config = dict(
    train_examples=15625,
    input='mfcc',
    num_classes=2,
    norm='batchnorm',
    depths=[16],
    stem='single',
    init='torch_default',
    muon_scale='spectral',
    adamw_lr_other_params=0.0017,
    epochs=16.9,
    lr_schedule='wsd',
    decay_fraction=0.3,
    final_lr_fraction=0,
    weight_decay=0.04,
    adamw_weight_decay_other_params=0.01,
)
Rows from block 2 of a small sound classifier, named by matrix and row number. Each number is 128 + 32 x the weight over its row's rms, rounded and kept within 0 to 255. All counts start at 0. Numbers have three digits each. After the name is the row's rms in percent of the matrix's.
After each channel's rows are labels from the 100 clips, of 14976, where the channel reaches its highest value: "strongest on" is what is common among them; "loudest" is the band of the loudest frequency at the time of the peak. Only what is clearly more common there than usual is listed. The data: read English sentences (LibriTTS-R).
# c30: last pointwise conv (model.blocks.2.c3.0.weight, 192x192x1), inputs 0-47

c30.177 093:130138144104100156105099098142108174099092114135150114105115209109156081132094170146126116083132081193179110128138155153133194135114103108110162
strongest on: voice: female
loudest: 250 to 500 Hz

c30.12 094:134105114118110155133119107184162151137080093111156116102112136135167118114125109153136156128173161119091060116105185092111118165136160165126172
strongest on: voice: female
loudest: 500 to 1000 Hz

c30.21 091:153106067182164129145140172165172122094126067093062151103163145153125145156166150063167204123136081112157149165092068077116121124170105162170131
strongest on: voice: male
loudest: 4000 to 8000 Hz

c30.166 106:148109123154120121140112126143119210096106073156124139088106159116165138145173145126201113094128149118068118135104117097120128107123146071147109
strongest on: voice: male
loudest: 4000 to 8000 Hz

c30.90 101:119045149255110092082126136088162125143105140113132121141170170120164088100100109065113098120168117102192106116139094139165061127075076149143113
strongest on: voice: male
loudest: 4000 to 8000 Hz

c30.70 089:052139117091127130140126090151117133087145134090134196085161111123134124123068165074177127128152162099182103124119063118147132104105088099079108
strongest on: voice: female
loudest: 4000 to 8000 Hz

c30.26 109:073109133099158081062135145102086090114125135114121058147086145117096109131166155091145133179113124157176113078098178181094158086085114086147104
strongest on: voice: female
loudest: 500 to 1000 Hz

c30.106 118:147122126105147123091073197077087118116104111082104109135098213190110110097145151155132083143131108173083098075068138200088199152125131138115181
strongest on: voice: female
loudest: 250 to 500 Hz

c30.185 096:064127126135065096126103162088134126121151113048109139163167145100143118101096156092156165142150130179144120137102094188084093130131115133111140
strongest on: voice: male
loudest: 4000 to 8000 Hz

c30.169 101:126156114182211143121186117135139125131119148095094102180177174121102107093148207105154113101110109114143054120124109147130081108112161132105127
strongest on: voice: male
loudest: 4000 to 8000 Hz

c30.87 109:134154141125156136146098109110166156148140154169094066108210096217186095129085045116071149160086118117215130086147116085100137122154108175088116
strongest on: voice: female
loudest: 250 to 500 Hz; 500 to 1000 Hz

c30.105 107:083111144111127100176114098105120131126131115114080067136144087174059150081118106133075146255153130155125104135196138105116165133075082224135082
strongest on: voice: female
loudest: 250 to 500 Hz; 500 to 1000 Hz

c30.189 099:120153095160106168135120130116163113109118131073120124153189136150094086121123169155091138155148143113127136161146140145069121163086080182156143
strongest on: voice: male
loudest: 4000 to 8000 Hz

c30.154 090:167145156123140108139077134134072096140123102060145084127123147150225153130084066114139158129118140140105102137145075200102150134184154132097149
strongest on: voice: female
loudest: 250 to 500 Hz

c30.19 106:086132093109101152141152092110174197178116098115113121112140152210138118079171107095086149219096132077116170131067091145140137103113110141082091
strongest on: voice: female
loudest: 500 to 1000 Hz; 250 to 500 Hz

c30.167 096:098124154245088087132090098138113125086117066133093163123144110129139066123089148126096193129113156140089123096103118095085136178187081077114129
strongest on: voice: male
loudest: 4000 to 8000 Hz

c30.144 100:138125123255127107168118150182143119177113125189103083121160157126128106110125115083107065110099103108115119192098167097124080107179119150131160
strongest on: voice: male
loudest: 250 to 500 Hz

c30.38 108:132126101125062106133121105094152144098128154110082140155091133084125183113126159142134135110118166143202196136116153141098100169136186126126033
strongest on: voice: female
loudest: 4000 to 8000 Hz

c30.65 098:088097167109128103111104097163134144122103140086091124101135131139113140101179126255140152095130180152142164181135132133092108147166105139126121
strongest on: voice: male
loudest: 250 to 500 Hz

c30.116 112:159078081136075116147111176107152120078092126082147158139096170203176065093132137120134093159074102120117095103110121255150129154096122173142205
strongest on: voice: female
loudest: 250 to 500 Hz

c30.132 098:197104116108102141166110149164144149138134127124224141166123150153134118164154105144182112116161141153147201129082158181137128110163150144162187
strongest on: voice: female
loudest: 250 to 500 Hz

c30.2 093:119152099139136120159169118196116074090133130097209143128148143103112138136141131140139105100099145122123135097111142116136154110109106117083135
strongest on: voice: female
loudest: 250 to 500 Hz; 500 to 1000 Hz

c30.67 104:117176181119183140101158063140145096117126132165148135174179089147145123091129075249125206109130129139085109102016103096112179101138191136107147
strongest on: voice: male
loudest: 250 to 500 Hz

c30.75 109:100153155201117138099166112174055093109145147132137153123126090143085167199114108165137103140114105101149129168158121133104067109123089061099177
strongest on: voice: male
loudest: 250 to 500 Hz

c30.15 107:141115167135116069112136174145133186152125075122110085179229091138146090114212141077124086116106076145177146179063107096169145112096161099097114
strongest on: voice: male
loudest: 4000 to 8000 Hz

c30.54 095:171112204193128116121137168140137164103121063154094082117214112102132116164192185194147158112052177147127099104100079112088142065047141160126089
strongest on: voice: male
loudest: 250 to 500 Hz

c30.129 097:087137166079115146128123072095161103091090135196188081114092125117143086164139111219111145175138196114127061161122176114109148086109153142086138
strongest on: voice: male
loudest: 250 to 500 Hz

c30.45 103:158120130119120095180109169090108127111153155145171117097129198083125147181157107130176138131141147162099114170132123099135125152102110094117199
strongest on: voice: female
loudest: 250 to 500 Hz

c30.125 098:101137128131112106123121081108103083109135122092107105116143153120158110092153076146104132091150078053121124081118146200188157089115067115072210
strongest on: voice: female
loudest: 250 to 500 Hz

c30.174 100:080136115148095083118105155154196105147127112169167154157176121134099072060090185119110178143070112108162070161137139143123109076147133126083113
strongest on: voice: male
loudest: 4000 to 8000 Hz

c30.31 096:150146154110164121140167137129127135152147084129192088153146117106146178124094134136144158100141134098163109170111139125167147156145151125082187
strongest on: voice: female
loudest: 250 to 500 Hz; 500 to 1000 Hz

c30.83 102:069139091122138191114164111096106163142083056101143203138153101150092072123158127124173091130181145088116093119117148180141157130102088145128165
strongest on: voice: female
loudest: 4000 to 8000 Hz

c30.53 089:123146146240142140111044155182080095119122113106067179134215163135140111116125131154096193128124167135127156077070130106093074058099159141103153
strongest on: voice: male
loudest: 4000 to 8000 Hz

c30.41 097:156142136126125199162119127135131121110158168125132131066210120108093134103128220122139130214170159180151146122143105088171084075086104011134155
strongest on: voice: male
loudest: 4000 to 8000 Hz

c30.188 108:124106046135177129099150084120104208138199118153102119141099161188109186137104107130121134181087110088132134093091079164154077080126120113116093
strongest on: voice: female
loudest: 500 to 1000 Hz

c30.92 115:101109113168169145095095136129107115146095168091147077127130050139064099149134190156149088134166134117112148152117077192098092103123113104133237
strongest on: voice: female
loudest: 250 to 500 Hz; 500 to 1000 Hz

c30.93 105:153133193184171148097148125237125118098164162098070134124205103096122140109125161199139225179098131125157216062140103151126072154078149211124140
strongest on: voice: male
loudest: 4000 to 8000 Hz

c30.122 102:142079159043087095112196148122138154060098102136108126156199158084138081114099166156154162183145148111141158113126108138175082119192156065100087
strongest on: voice: female
loudest: 4000 to 8000 Hz

c30.101 102:140087115062203120152140107132133125136110103144084198102110157238162126112082161090130127215049144143071134104149141119129066155126136179114132
strongest on: voice: female
loudest: 250 to 500 Hz; 500 to 1000 Hz

c30.13 102:096111163163112072166089125133143120138105062177132114142168079106159161123167157180129141107129128141156107114238168078140129163125127151111137
strongest on: voice: male
loudest: 4000 to 8000 Hz

c30.179 102:091078172118113150120111141146195100114078130187112121114115096124116151128158131178118150129076181132139136112097087156162129141059155088078076
strongest on: voice: male
loudest: 250 to 500 Hz

c30.123 097:175156112099089145147127104166095126096145132090126190155096220107142081194114114118097133157155151161121079107119081149155078098117098102111101
strongest on: voice: female
loudest: 250 to 500 Hz

c30.183 108:176095121177106122135114136189125089085149141020068144148150131132144126151135181127145103141152120190160128145183137144134134100159097228135094
strongest on: voice: male
loudest: 4000 to 8000 Hz

c30.94 108:110149164104111143109147199127188134107104128132194166127140122100147119130083085127109134139107177152102080212124147102113151154138081098099134
strongest on: voice: female
loudest: 500 to 1000 Hz

c30.104 094:083142162067103120105129099164177130145084092132147113211098168147137079082106106148113058115099152150073102223130169125131119133122131127111121
strongest on: voice: male
loudest: 4000 to 8000 Hz

c30.159 107:132105159147151161111158070141096130130112123149100126136117186140180078150135091086078091189058157166109100099104102116177063113172113114122131
strongest on: voice: female
loudest: 500 to 1000 Hz

c30.168 094:086111185132155128152188108092138091110083083199127107139099082110101099092132091133143094117144163132173143114153098130109116095038209160115166
strongest on: voice: male
loudest: 250 to 500 Hz

c30.108 102:112160161126099060112109123172219140111091086232122159170115089152150123071079160165123161142110105098174069166166069161108082152159142103103093
strongest on: voice: male
loudest: 250 to 500 Hz