From a checkpoint of a small sound classifier: 5500 steps.
Rows from block 2 of a small sound classifier, named by matrix and row number. Each number is 128 + 32 x the weight over its row's rms, rounded and kept within 0 to 255. All counts start at 0.
After each channel's rows are labels from the 100 clips, of 14976, where the channel reaches its highest value: "responds to" is what is common among them. Only what is clearly more common there than usual is listed. The data: read English sentences (LibriTTS-R).
# c30: last pointwise conv (model.blocks.2.c3.0.weight, 192x192x1), inputs 48-95

c30.178 [154 101 155 159 139 105 123 119  75 100 115 142 111  72 128 104 105  89 123  40 127 118  90 147  95  77 156  76 139 152  73  94  92 162 141 164 112 125  71 169 112 113 192 146 179 102 142 169]
responds to: voice: female

c30.90 [126 121 127 157 164 112 104 196 139 146 113 142 126 131 113 134  82 122 135  93 178 145 119 116 117 125 145 146 126 131 146 125 169  84 161 112 125 163 120 107 160 136  86 101 119  99 119 145]
responds to: voice: male

c30.0 [ 92 121 198 164 106 151 139 124 175 129 103 184  91 113  53 108 116 120  85 118 186 122 134 101 152 168  49 112 129 131 112 149 144 118 192  75 128 111 103 105 147 138  95 101 119 150 143  74]
responds to: voice: female

c30.169 [ 94  23 136 157 175 141 151 113 150  93 115  64 156 186  71 142 133 116 128 148 133 232 115 138 131 109 116 156 139 114  97 119  45 154  91 127 153 162 115 145 138 147  98 142 109 103 126  96]
responds to: voice: male

c30.158 [104 133 141 149 107 144 145 128 113 126 158 115  83  90 142 117 166 122 139  68  94 177 118  70 150 127 153  81 113 176 150 167 110  73 177 114 121 128 123 102 135 140 114 174 143 158 135 149]
responds to: voice: female

c30.176 [ 89  81 134 148 126 116 143 104 127 115 161 109 135  73  64 106 138 164 130 122 180 121 123 119 131 177 119 104 112 134 106 116 144 132 127 169 118 100 113 200  82  99 198 177 151 109 150  92]
responds to: voice: male

c30.165 [178 171  56 148 133 142 228 147 194 130 167 139 141 186 105 159 155  72 107  96 124 172  93 113 156  90  75 145 149 102 129 116 118 103 125 126 156 118 107 113 122 158 130 157 155 117 161 101]
responds to: voice: male

c30.40 [123 134 150  88 119 123 179 110 105 124 176 102 127 141 137 148 134 138 150 115 150 135 166 162  83  95 101  94 120 148 112 113 166  85 132 109 132 102 192  61 128 134 153 111 149 154 116 135]
responds to: voice: male

c30.180 [170 114 123 120  99  97 106 116 122 151 152 143 159  95 138 119  86 121 144 115 130  81 121 157 119 135 123 101 179 109 155 132 156 119 113 110 159 160 130 136 124 113 118 115  95 120  94 121]
responds to: voice: male

c30.3 [117 199 115 105 102  70 161 129  84  97 121 127 104 128  68 118 105 174 170  87 136 159 152 133 138  97  42  96 104 104  89 123  96 111  59 179 139 119 145  90 127 121 124 185 121 188 136 147]
responds to: voice: male

c30.97 [141 166 154 123 102 108 216 128 152 157 124 108 151 144 133 136 162 137  99 115  96  61 114 102  63 111 146 130 112  69  89  72 122 158 140 173  84 194 124 155 141 108 189 102 126  87 175 218]
responds to: voice: male

c30.140 [ 99  56 126  90 169 115 107 107  75 201 136  98 173 179 118 109 127 148  81 149  88 177 149 105 110  99 183 140 133 110 128  99  81 185  96 101 115  98 133 124 161 132 161 124 133  91  58 147]
responds to: voice: female

c30.13 [133  94 107  96 159  98 148 106 103 134 133  99 136  89  74 140  88 145 142  85 100 168 146 125 101 113 131 122 166 126 161 164 119 143 133 121 129 141 162 121  70 147  95 108  98 100 155 101]
responds to: voice: male

c30.54 [192 203 157 150 140  84 118  94  90 153 106 119 136 117  80  95 125 153 105 108 124  89 137 157 146 127  91  82 148 167 147 144 135  96 112  92  91  67 176  98 119 130 125  98 127 118 104  88]
responds to: voice: male

c30.76 [168  44 157 119 196 139 104  91 125 125 111 157  75  72  82 212 127 101 106 173 139 141 124 170 128  73  87 114  94 157 149 139 122  68 164 111 134  63 101 148  96 176 114 117 129 155 131 112]
responds to: voice: female

c30.145 [174 157  73 184 139 146 149 168  56 145 176 129  76 141 120 130 130 179 143 108 106 128 140  54 118 137  81 158  95  97  92 114 119  92 165 109  91  93 188 187 106 134  31 153 158 114 133 145]
responds to: voice: female

c30.122 [124 153 120 120 123  96  87 123  98  72 151 101 147 121 132 109 155 108 163 104 127 153 161 111 155  73 107  99 115 100 111 130 113 104 167 167 101 136  89 130 119 116 103 131 119 123  87 121]
responds to: voice: female

c30.16 [ 73 138 149 138 170 135 127 105 121 128 112 100 169 129 147  81 148 129 119 105 120  53 154 143  87 130  82 109 166 114 130 115 130 150 177 113 120 130 100 182 128 125 168 147 129 112 156 145]
responds to: voice: male

c30.52 [ 99 162 130 102 167 129  98  89 137 167  82 119 176 122  97 149  89 172 159  87 104  98 133  96 176 129 137 193 158  82 159 144  93 182 138 142 125  88 150  57 156 140 103 132 106 189 149 153]
responds to: voice: female

c30.111 [158 182 103  83 143 140 174 144 152 117 123 221 190 107 127 111  97 161 168 140 104 140 108 173 135 105 131  99 204 122 108 123 127 114 128 133 137 171 244 145 171 126 178 105 123  77  87  90]
responds to: voice: male

c30.89 [101 194  97 143 118 145 199 121 196 152 138 165 149 127 133 143 139 153  86 149 113 104  92 132 219 139 105 136 112 123 128 178 162 150 144 163 101 143 152 154 200 127  71 140 163 168 143  89]
responds to: voice: female

c30.46 [113 153 152 115 162  94 183 111 148 171 132  59 106 101 125 171  63  94 123  21 107 128 123 167 157  90 165 109 199 128 144  74 107 171 134 115 167 154 128 126 130 154 180 127 120 171 126 149]
responds to: voice: female

c30.93 [123  72 110 122  73  75 158 166 113 143 159  95 117 218 165 153 137 166  83 139 142 136 111 105 164 146  68 150 134 102 144 111 137 145  98 128 135  58 100  76 116 104  99 168 123 130 106 118]
responds to: voice: male

c30.191 [138 128  66 102 109 182 101 164 115  82 191 100 159 123 117 169 167 144 108 179 121 135  90 137 121 163 155  62 155 155  84 222 125 168  90 131 160 109 163 164 112 144 152  78 149  97 121 161]
responds to: voice: female

c30.6 [151 116 117  99 136  83 121 138 163  92  86  82 158 145 104 135 154 109 190 127 140  83 139 120 111 133 157 128 209 205 128  87 133 141  98 179 141 126 125 129 123 131  49  97  97 106 125  77]
responds to: voice: male

c30.64 [ 76 124  70 105 100 172  70 114  79 126 169 151 124 126 120 115 111 149 145 134 116 127 114 142 138 133 159  92 136  71 140 157 181 131 121 127 120 157 128 165 131 141 109 146 134 118 136 130]
responds to: voice: male

c30.67 [ 98 121 117 130 110 174 169 143  84 139  86 113 168 159 144 153 137 114 171 124 130 147 162 108 148 134 130 123 121 132  95 106  63 165 119 100  97 111  93 142 109 152  93 125 135 115 156 119]
responds to: voice: male

c30.177 [ 93 113 155 166 119 127 132 115  99 143 108 191 136 116 143 165 165 136 159 214 124 156 141  77 146 102  82 154 127 127 148 149  79 102 123 216 134 107 126 157 151 127 127 130 147 119 158  81]
responds to: voice: female

c30.11 [145 118 125 133 117 107 138 119 147  75 152 137 138 104 110 160 111 105 135 146  86 116 142 154 104 172 132 136 149 111 125 119 119 175 134 174 117 102 129 160 130 126 124 144 115 114 149 133]
responds to: voice: female

c30.187 [104 114  73 110 125  80 124 117  72 136 101 138 200 117 163 145 131 104 131 102 156 114 132 160 151 144 119 102 156 162 103 103 128 134 102  99 127  99 139 161 168 102 130 139 157 114  81 102]
responds to: voice: male

c30.184 [115 112 144 122 131 154 100 170 161  76 101  86  98  98  74 125 133 108 112 123  92 164 149 182 117 181 197 201  80  91 141 151 122 126 173 148 147 161 101  98 165 152 149  99 142 165 105 181]
responds to: voice: female

c30.109 [126  89 118 124 156 121 160 121  70 134 132 148 147 107 100 133 123 116 112 103 123 144 162 121 172 134 123 173  92 134 156 152 205 123  75  81 157 121 119 124 108 154 108 138 132 135 110 118]
responds to: voice: female

c30.174 [124 115 172 161 150 157 141 165 101 148  87 143 127 130  75 127  75 112 128 125 129 142 159 141 219 134 206 135 135 159 138 108 136 111 116 184 154 142 139 178 153  82  82 143 147 151 135 158]
responds to: voice: male

c30.149 [139  94 107 122  89 120 141 152 178 120 189 116 112 119  86 106 131 172 127 111 136 101 128 158  80 145 161  64 118 168 119 130 108 128 109 152 116 110 127  83 193 160 142 128 101 112 104 115]
responds to: voice: male

c30.104 [106 105 120 168 129 138 141 149  99 136 108 195 108 158  92 113 107 161 169  82 146 129 132 133 142 125 109 197 255 124 119 133 128 153 151 124 132 196 132 133 110 111 100 107  64 143  93 194]
responds to: voice: male

c30.102 [102 129 159 139 121 108 141  80 102 146  72 182  72 121 113 102 149 153 168 183 132 109  90 108 106 131 144 230 128 100  49 110 111 150 144 101 170 150 111 143  98 115 128 107  97 120  70  37]
responds to: voice: female