config.yaml
model: "sound classifier"
dataset: "read English sentences (LibriTTS-R)"
train_examples: 15625
n_mels: 40
hop_length: 160
input: "mfcc"
spec_augment: true
win_length: 512
targets: ["voice"]
num_classes: 2
arch: "ecapa_tdnn"
norm: "batchnorm"
hidden_act: "relu"
depths: [16]
kernel_size: 3
stem: "single"
widths: [192]
loss: "cross_entropy"
init: "torch_default"
optimizer: "muon"
muon_scale: "spectral"
learning_rate: 0.0092
momentum: 0.95
nesterov: true
orthogonalizer: "newton_schulz_5"
adamw_lr_other_params: 0.0017
max_grad_norm: 1.0
max_steps: 5500
batch_size: 48
epochs: 16.9
lr_schedule: "wsd"
decay_fraction: 0.3
final_lr_fraction: 0
warmup_steps: 270
weight_decay: 0.04
adamw_weight_decay_other_params: 0.01
Rows from block 7 of a small sound classifier, named by matrix and row number. Each number is 500 + 40 x the weight over its row's rms, rounded and kept within 0 to 999. All counts start at 0. Numbers have three digits each. After the name is the row's rms in percent of the matrix's.
Before each channel's rows are labels from the 100 clips, of 14976, where the channel reaches its highest value: "strongest on" is what is common among them. Only what is clearly more common there than usual is listed. The data: read English sentences (LibriTTS-R).
# c30: last pointwise conv (model.blocks.7.c3.0.weight, 192x192x1), inputs 0-191

strongest on: voice: female
c30.124 090:485472508526483498536483482484461468541467489448384521555528472488465476492484466506478560464531496476447529503556478570517502505543459511486408524483544482476572508494452552563507452543531560490547515497510492472482474447511480530486564530490513522542506515497502489452521507537495432481484535495480498523499480544472534490490490589459508574563491506519506459484512436506489512589607479479551509489468523469502555486475520528501524553494488546517492691582421508591469433507510413517531479514595572532505527514502513498481537563501550537586498490531481433498553472516450512505

strongest on: voice: female
c30.84 043:529443526453525592525510527523481478482473452552438454498533528511488487529543507448483501499508536497468538515441475527483528530540475475434387562516445508507468508512470465468503499528466439471506464478498577534525508467539499472507540460499480488516374492447571542459515493516529494554527486488521535476496529534529439510524495425527505491516543507533585517508509449519523440501470481507449539508492514490500485450520491554564466510480509390460548425407488499464511469504445474490566428569377560496464499553456445527511495448457510396498487505568431547462499433484482431518

strongest on: voice: female
c30.186 041:526509513474530522519523537547497481499485535443465471478466508507502494508477484449497463510456514455475465492487495548531469498500526492526494442523528485505515459465514435422536490481527494456517559508526471515548512559474468523484511499469491514422396537572510485479505504454526485511573501503545447467427531452502451533533519442552511452476552539481455464464506495520491493467507463607374546482622471394492470513491568513601500483509460528504532502497485507545528510471380528450524476499369458546452499561487457456551515482572553450469502504488500548497556434444484477441

strongest on: voice: female
c30.20 104:458528501513472481460641568461502512422498524522505519492616481528545422507451516508496513486492578536407467485603453434495424430522508497484553499456484541476441550481467520521487528457553574455527568479498505596509508561479500535518543545520501527452509473495471511438497498497485513565526555524515475561457508487514566487530491540518443440524526548489510490442493503440510486541483625443518469508517531478532509490532558494517479505489533503542561524512534421553553447518499504518534526489540516491487481459507601568504500497511480481528526504485528572546516555517511478547

strongest on: voice: female
c30.132 064:500501543506480453477523468405488536558534483497442481469456491514487493486487491471480553501529482536496507512550477498536479478478481474525473476469473496499526483540457342472499445467485424494541503453497524524475498468519498497522447476563484542430499461491492500524480507541487429544479546495514521487463451489541437540520540486506496520510493537536481449499562456464526487464575432502438495539506520496485474520474533517622523489531555557577572435521598563520481537481519473597494515577465636494502493507453512468531522552477489458548499463584523482479535616575534528508

strongest on: voice: female
c30.39 120:489475516477479517492446507455503525521449506488519578445519551459473488413476509478401540548483508485510456524495539469484490520449442491478504446562460473591507470478480478540442488513514468490481530505495501467493541429461431456526486464451494535435528487489521474535427485739535473480496468493539448537484492529485469534545508550525525550483539464512559388499505545487528493565513488477535503495537576571507541546472505532424487547503537534479447527558482524501523502498546453544478526520580531444441533470498504524516492487468450524527516457485517515508538526514519547539

strongest on: voice: female
c30.18 105:486501407506461511515455525487443473503553515454469517529471526448527438532451458444498523435584448520442496518457626463522474490504547565484421526560464491521472449418507498523449500458516518471505520491501533525495524620529483552493482558500497470522551475450508554515469520525551517460439545509513518556594490494518450513470476507508478455523525469508522540534503528591547580541505631562495598556544510556486506512513571464503565497515490486487509475482508496511519523562508468532499539471493489539561556492530499456539465526518479478455551570487504471424487482475498540551

strongest on: voice: female
c30.139 138:479607450488492372500440479435554430488576456395449517520517491488520505483570471519507504491491698459474500464507497538473551498507465474475504494497482487490578473513591457510472512507476509543501546520529456481519495545524515504569432581503501490438481513473579513566529464535543501475510501507436476510502512505486565515507531447558497474483460534483520503457512519549539574537536589509532526483502509444499509481561539514512525481504519496507545477477485513491463545556496519506511489541508492486496380496525478463397522465532542558516532530483542516519522517494481462514

strongest on: voice: female
c30.109 085:424509520462454454499525536458490463526546514470548514487474521466540491504483459469516438466489436484574515474494483521486518511492499451528436560549483431503480508466490437479523467477519488501503477508480493491468502520463534540510494552465572505663477526529540517431545534491399501453517514526656487486499465477467487481489500423551512478463480494502534455596510486452502524544517490530465454500485529512559476541504457525468448475485482523551528434469489511652511479536475480498454500475467486479486510430494483573566444487528581539441518546498540495475498443459457559450

strongest on: voice: female
c30.89 080:519440508501480531530546533514539442522490489479461440516471451466478519429515518475545488520529503471492553518491467521490573522544582490500485501459518399485513479422481501556484513512521508513537488493514528511486485552486501508511501512505496491521495530476467490458521526524516408406528505566485516518518579569490415520534431544481512481528454498527512507463460415498514488476530480497569448495428521490488516426483473529524524519528534536535530466587446505409455465493585308566493518525539541430498508421489551555492507544479528540518522494504503561447499521588432514521

strongest on: voice: male
c30.81 123:478486474541481473491482515528528489549390510443419520456472475527561532599427530485488523550470503522518507526496500415540509628540544452496530501458459476503584495507478542509424527424552480527418464447491502528503459488516517476490507596445488441502507396482490459529521612552504467483501468470483479505523494485476527464523525511470520619480507479526535540496533499471486515450509454446433570490446458546476510527523521440572459497493452506503510498461506504510525501502467489475507491432480442468463513448521467542559500478477506514460524513437492494461505439512621488483

strongest on: voice: female
c30.13 075:450486470474527484468513508495479483499441468485453533544511518455540537520528490464500507530500494498527531514452481510534499525486457476508477477518487460493520486493529418514530472441521484492477509497466486432487483485536496525496542491464530489485446539482491483554484478478470498494494495490546546553491466506616425502497458462549559525506495509543468551516549467493523485494525475489475490566487459477518470493456466473541514482542586523494501327601573511501498542497526455508521550509481590492559450505531565594564523611540465511507527505592498524447562528678478566455

strongest on: voice: female
c30.88 104:472470503479431505545536505489497517578468496498501454479513476462506515462468487485496528491501486563473432489424503509515399515509478484445482580530520526465582602498501565448512541499483527501467444531506487496496578462505566531473578575531452491435432589468517587551502502521443479512503508480539498468468528528504439476427496402588477486494516436495488472461462512488499476458535450516520507505495550481503542462489463539460425484537535532497545403519581461469495498530527502503423440523476546485458537504543521458551439545605481489476502471509451550501526529531447441523

strongest on: voice: female
c30.183 127:513475507536477462488455466499482502528463489513535641542565501558509517433518548468666438456476525427528518486599503494519614419509556495471476535522519495522533449525508516518460459413415491532478521522463466511527523541527487487518538536475508441525451548519512539491472540587435584503494482471510485549531482557541512483525516517472577471560499524575478492490544522493496526524500521483493461511464487507471529528530502505456493488493485531489559447506505473461512462521571505503437481425537568532500471544475510518543485507483430499495483467572437535460564540545486536529

strongest on: voice: female
c30.177 129:508607499507495505472540510703562523568523494587578490470444496545511579486582445504491457494498395453541520483472519499481518525526441477496603462483458503445551467447549448507522435491460453516485461463474466460433519468507534485479506536564519506627508524510526508526580494532528471461467462490524496469529462481512512483523469479503505498494525500431490521534481534558485520465522513495512563499534513525480496487434466457550493502559512512507502499466477584501417456477504497499592539532493494472472517493462454452525496490445456508493528471474458518483524508502475542484

strongest on: voice: male
c30.90 106:542486495541502540506462482468545464484540591524444431633512534542533533394509458465603591585478538487448470490463527459501571615442611443596524554564507534431520600487443456487566541406549486522440507509461503480551536494495463470498511493556504536472472473477445478487498494476547504470467513532523503519520503476511541483428507503585476528500502494470503514460455478456480539502513468500498519518460518525458471497503530534503457552521514444517509517445499511553530514499494472522525537529516524454483431481527527559523495494491532539510495516490533508439490503499550480507

strongest on: voice: female
c30.72 071:528454602488504479477435498449421488435479596508517552506472401452524491503477505529497481534461548464528514500460550564524415497536493465510556482555482507519508523527485544444499493482507470474503489475447496550557494403483499480476540510523445489537477544541522467574525484515535537537564478539560480497511553453520573530464510448520521500493555553534541433505469574419480483503492546534448529553530489549539433500509481462548546416482450489528505505478520440509493501536442525481500475553411465542560503531487422503488497554463505452464516409427573461472508455451457478503