config = dict(
    arch='ecapa_tdnn',
    train_examples=15625,
    weight_decay=0.04,
)
Rows from block 7 of a small sound classifier, named by matrix and row number. Each number is 128 + 32 x the weight over its row's rms, rounded and kept within 0 to 255. All counts start at 0. Numbers have three digits each.
Before each channel's rows are labels from the 100 clips, of 14976, where the channel reaches its highest value: "responds to" is what is common among them. Only what is clearly more common there than usual is listed. The data: read English sentences (LibriTTS-R).
# c30: last pointwise conv (model.blocks.7.c3.0.weight, 192x192x1), inputs 0-191

responds to: voice: female
c30.170:091112108138094111133106188085126103125102167170102135158103113108115131075148181130159104104138134177155147156090136114137180124203060093179162113079151095120126188131079077148120120141168179117132169129142118107182098109145120098142083106195124118093141100079112118158135111148151118091085156145167121054162082076096202089100171136161051119117191115180124175097074089076118145149146088167114109116061105125098135121112126108090092102095118109136131124109152145167138170124064127098147127144105100100091109140134114133124147121160165215186114122063149096101149099119096156133

responds to: voice: female
c30.123:152083119138142161135121086139137127217168110177081128127084073117141129128127134150108139127122058164159038091169108084062068139097124079127142124112117134141093136126137176107146065101130143176147133093126180110099126101138142114142193091107141143079135130122124166153088130107088166109146100098175193144121193172143141140101116153158144133161120157149118150141114121129115130076145087125207155145168166120099142163171166124113106115197132088205097139250131120156048159158131149137078107141161123158106201155105138151178126121099155107146121105133138147130128123153149136113

responds to: voice: female
c30.112:117064121137140130157112084114134072157112131104142115140123150122160168147145154142149121121126173149081152073115175097079094122130127167156097136108126119084113126160135134164131193179151183115126145155132149110161155174047190167157065137120110158104131184137112173155086090153200167142129160159122183135158134120113113143107084148116165123163113114142132132172148123158106091180158118188164161164135141111130147122202226128157171066211109141138141116119116063082107108152151115180127107133169159079103149083114121130059124086161158133196103125157122153136149193157080127140

responds to: voice: female
c30.27:139142111110102156148146166135135200156096120163130128116164125077136160148184123170154161118120113104231166215129124172199141117113095136108087077126126123129118110140116155125142118101087150068086099150084121137110118109080133102125112130158171135197131144123109094116200152100116130130059133085198202100105128125137124125150138100136148094122131134108113100123124164140117087084087110138150172129096130160064131192114093091098099149139097091212108133175120123221152156136118116129094114069127145121141158125127161126187094146115022110101059123127103105152129141136162136113

responds to: voice: male
c30.98:162132111143125092134120176150109156119202188047141176151180144192104103205076111167210156173086091105135181129080097115095099182094098119207132089138103174122108136146136131080158114071135136096119098118156111070139152139125103083146147080150117141115105117123106185117121161183200150098114130100147173148127082110127142123103139199151116168123137143124069125133192103087134125154142137188128157100171119093111093084164097151115112149119126138124083117128142113162047102137104145117059117139125111152103127106129145067142120101152142115163133158115116145149098119126171054140

responds to: voice: female
c30.152:132109129140130107076183106165209119090135114101194154109146121142137127106114146172099119125125166132093149158141126132156103111118123139148160133100151183172161131150111198158137119110139135118136136167090097101143106136138116140118119189136111130132108137180067151086167091095151191104135053124118131144095146143162156108134162168098117177162136119132125132117137097105136139085183107114203088120171220147144186064142146200146102119120079192114079181180066132136112153157119099104160103153060139113141109096136100133086113089082170100064110123190123114147102088061147065161

responds to: voice: female
c30.0:101133123113136162084132176089102143152125119102127135074141165162124164081085146101137092176146147132166120103119112091120170089128149130141069161155117109068126100060135123143126119123140087115120130118118130162109121084088132164104138122104135113143123168149092123112143127109111082146161135145143152122105145108127109089098120173160128120118121117130136149118168089166197146142113171125170165134117223131107108126121126105184129124148138194181196086204168164074064110132135141117163204112191207093122119059142210181137147185131114099196150147157092149052135168152128170194

responds to: voice: male
c30.129:194062066130137093113143118125145120128184213132069242174146151176138095087101183160219127173114113163103143078158059109141167208096191111114152124126139149122179181114091149142141133109201103061065105050139133078126106086148078138100199148144114138122095112117097134171091083185141134127082121113128101155091134133148117113112125148119139164107099113132166101135164132150153146081128138148107127128147105139166139149105098150083137124158121113129096102136142150134129111163135145122104104163131120114086114120125121153164101092102093096157097134134167134149111084135086141102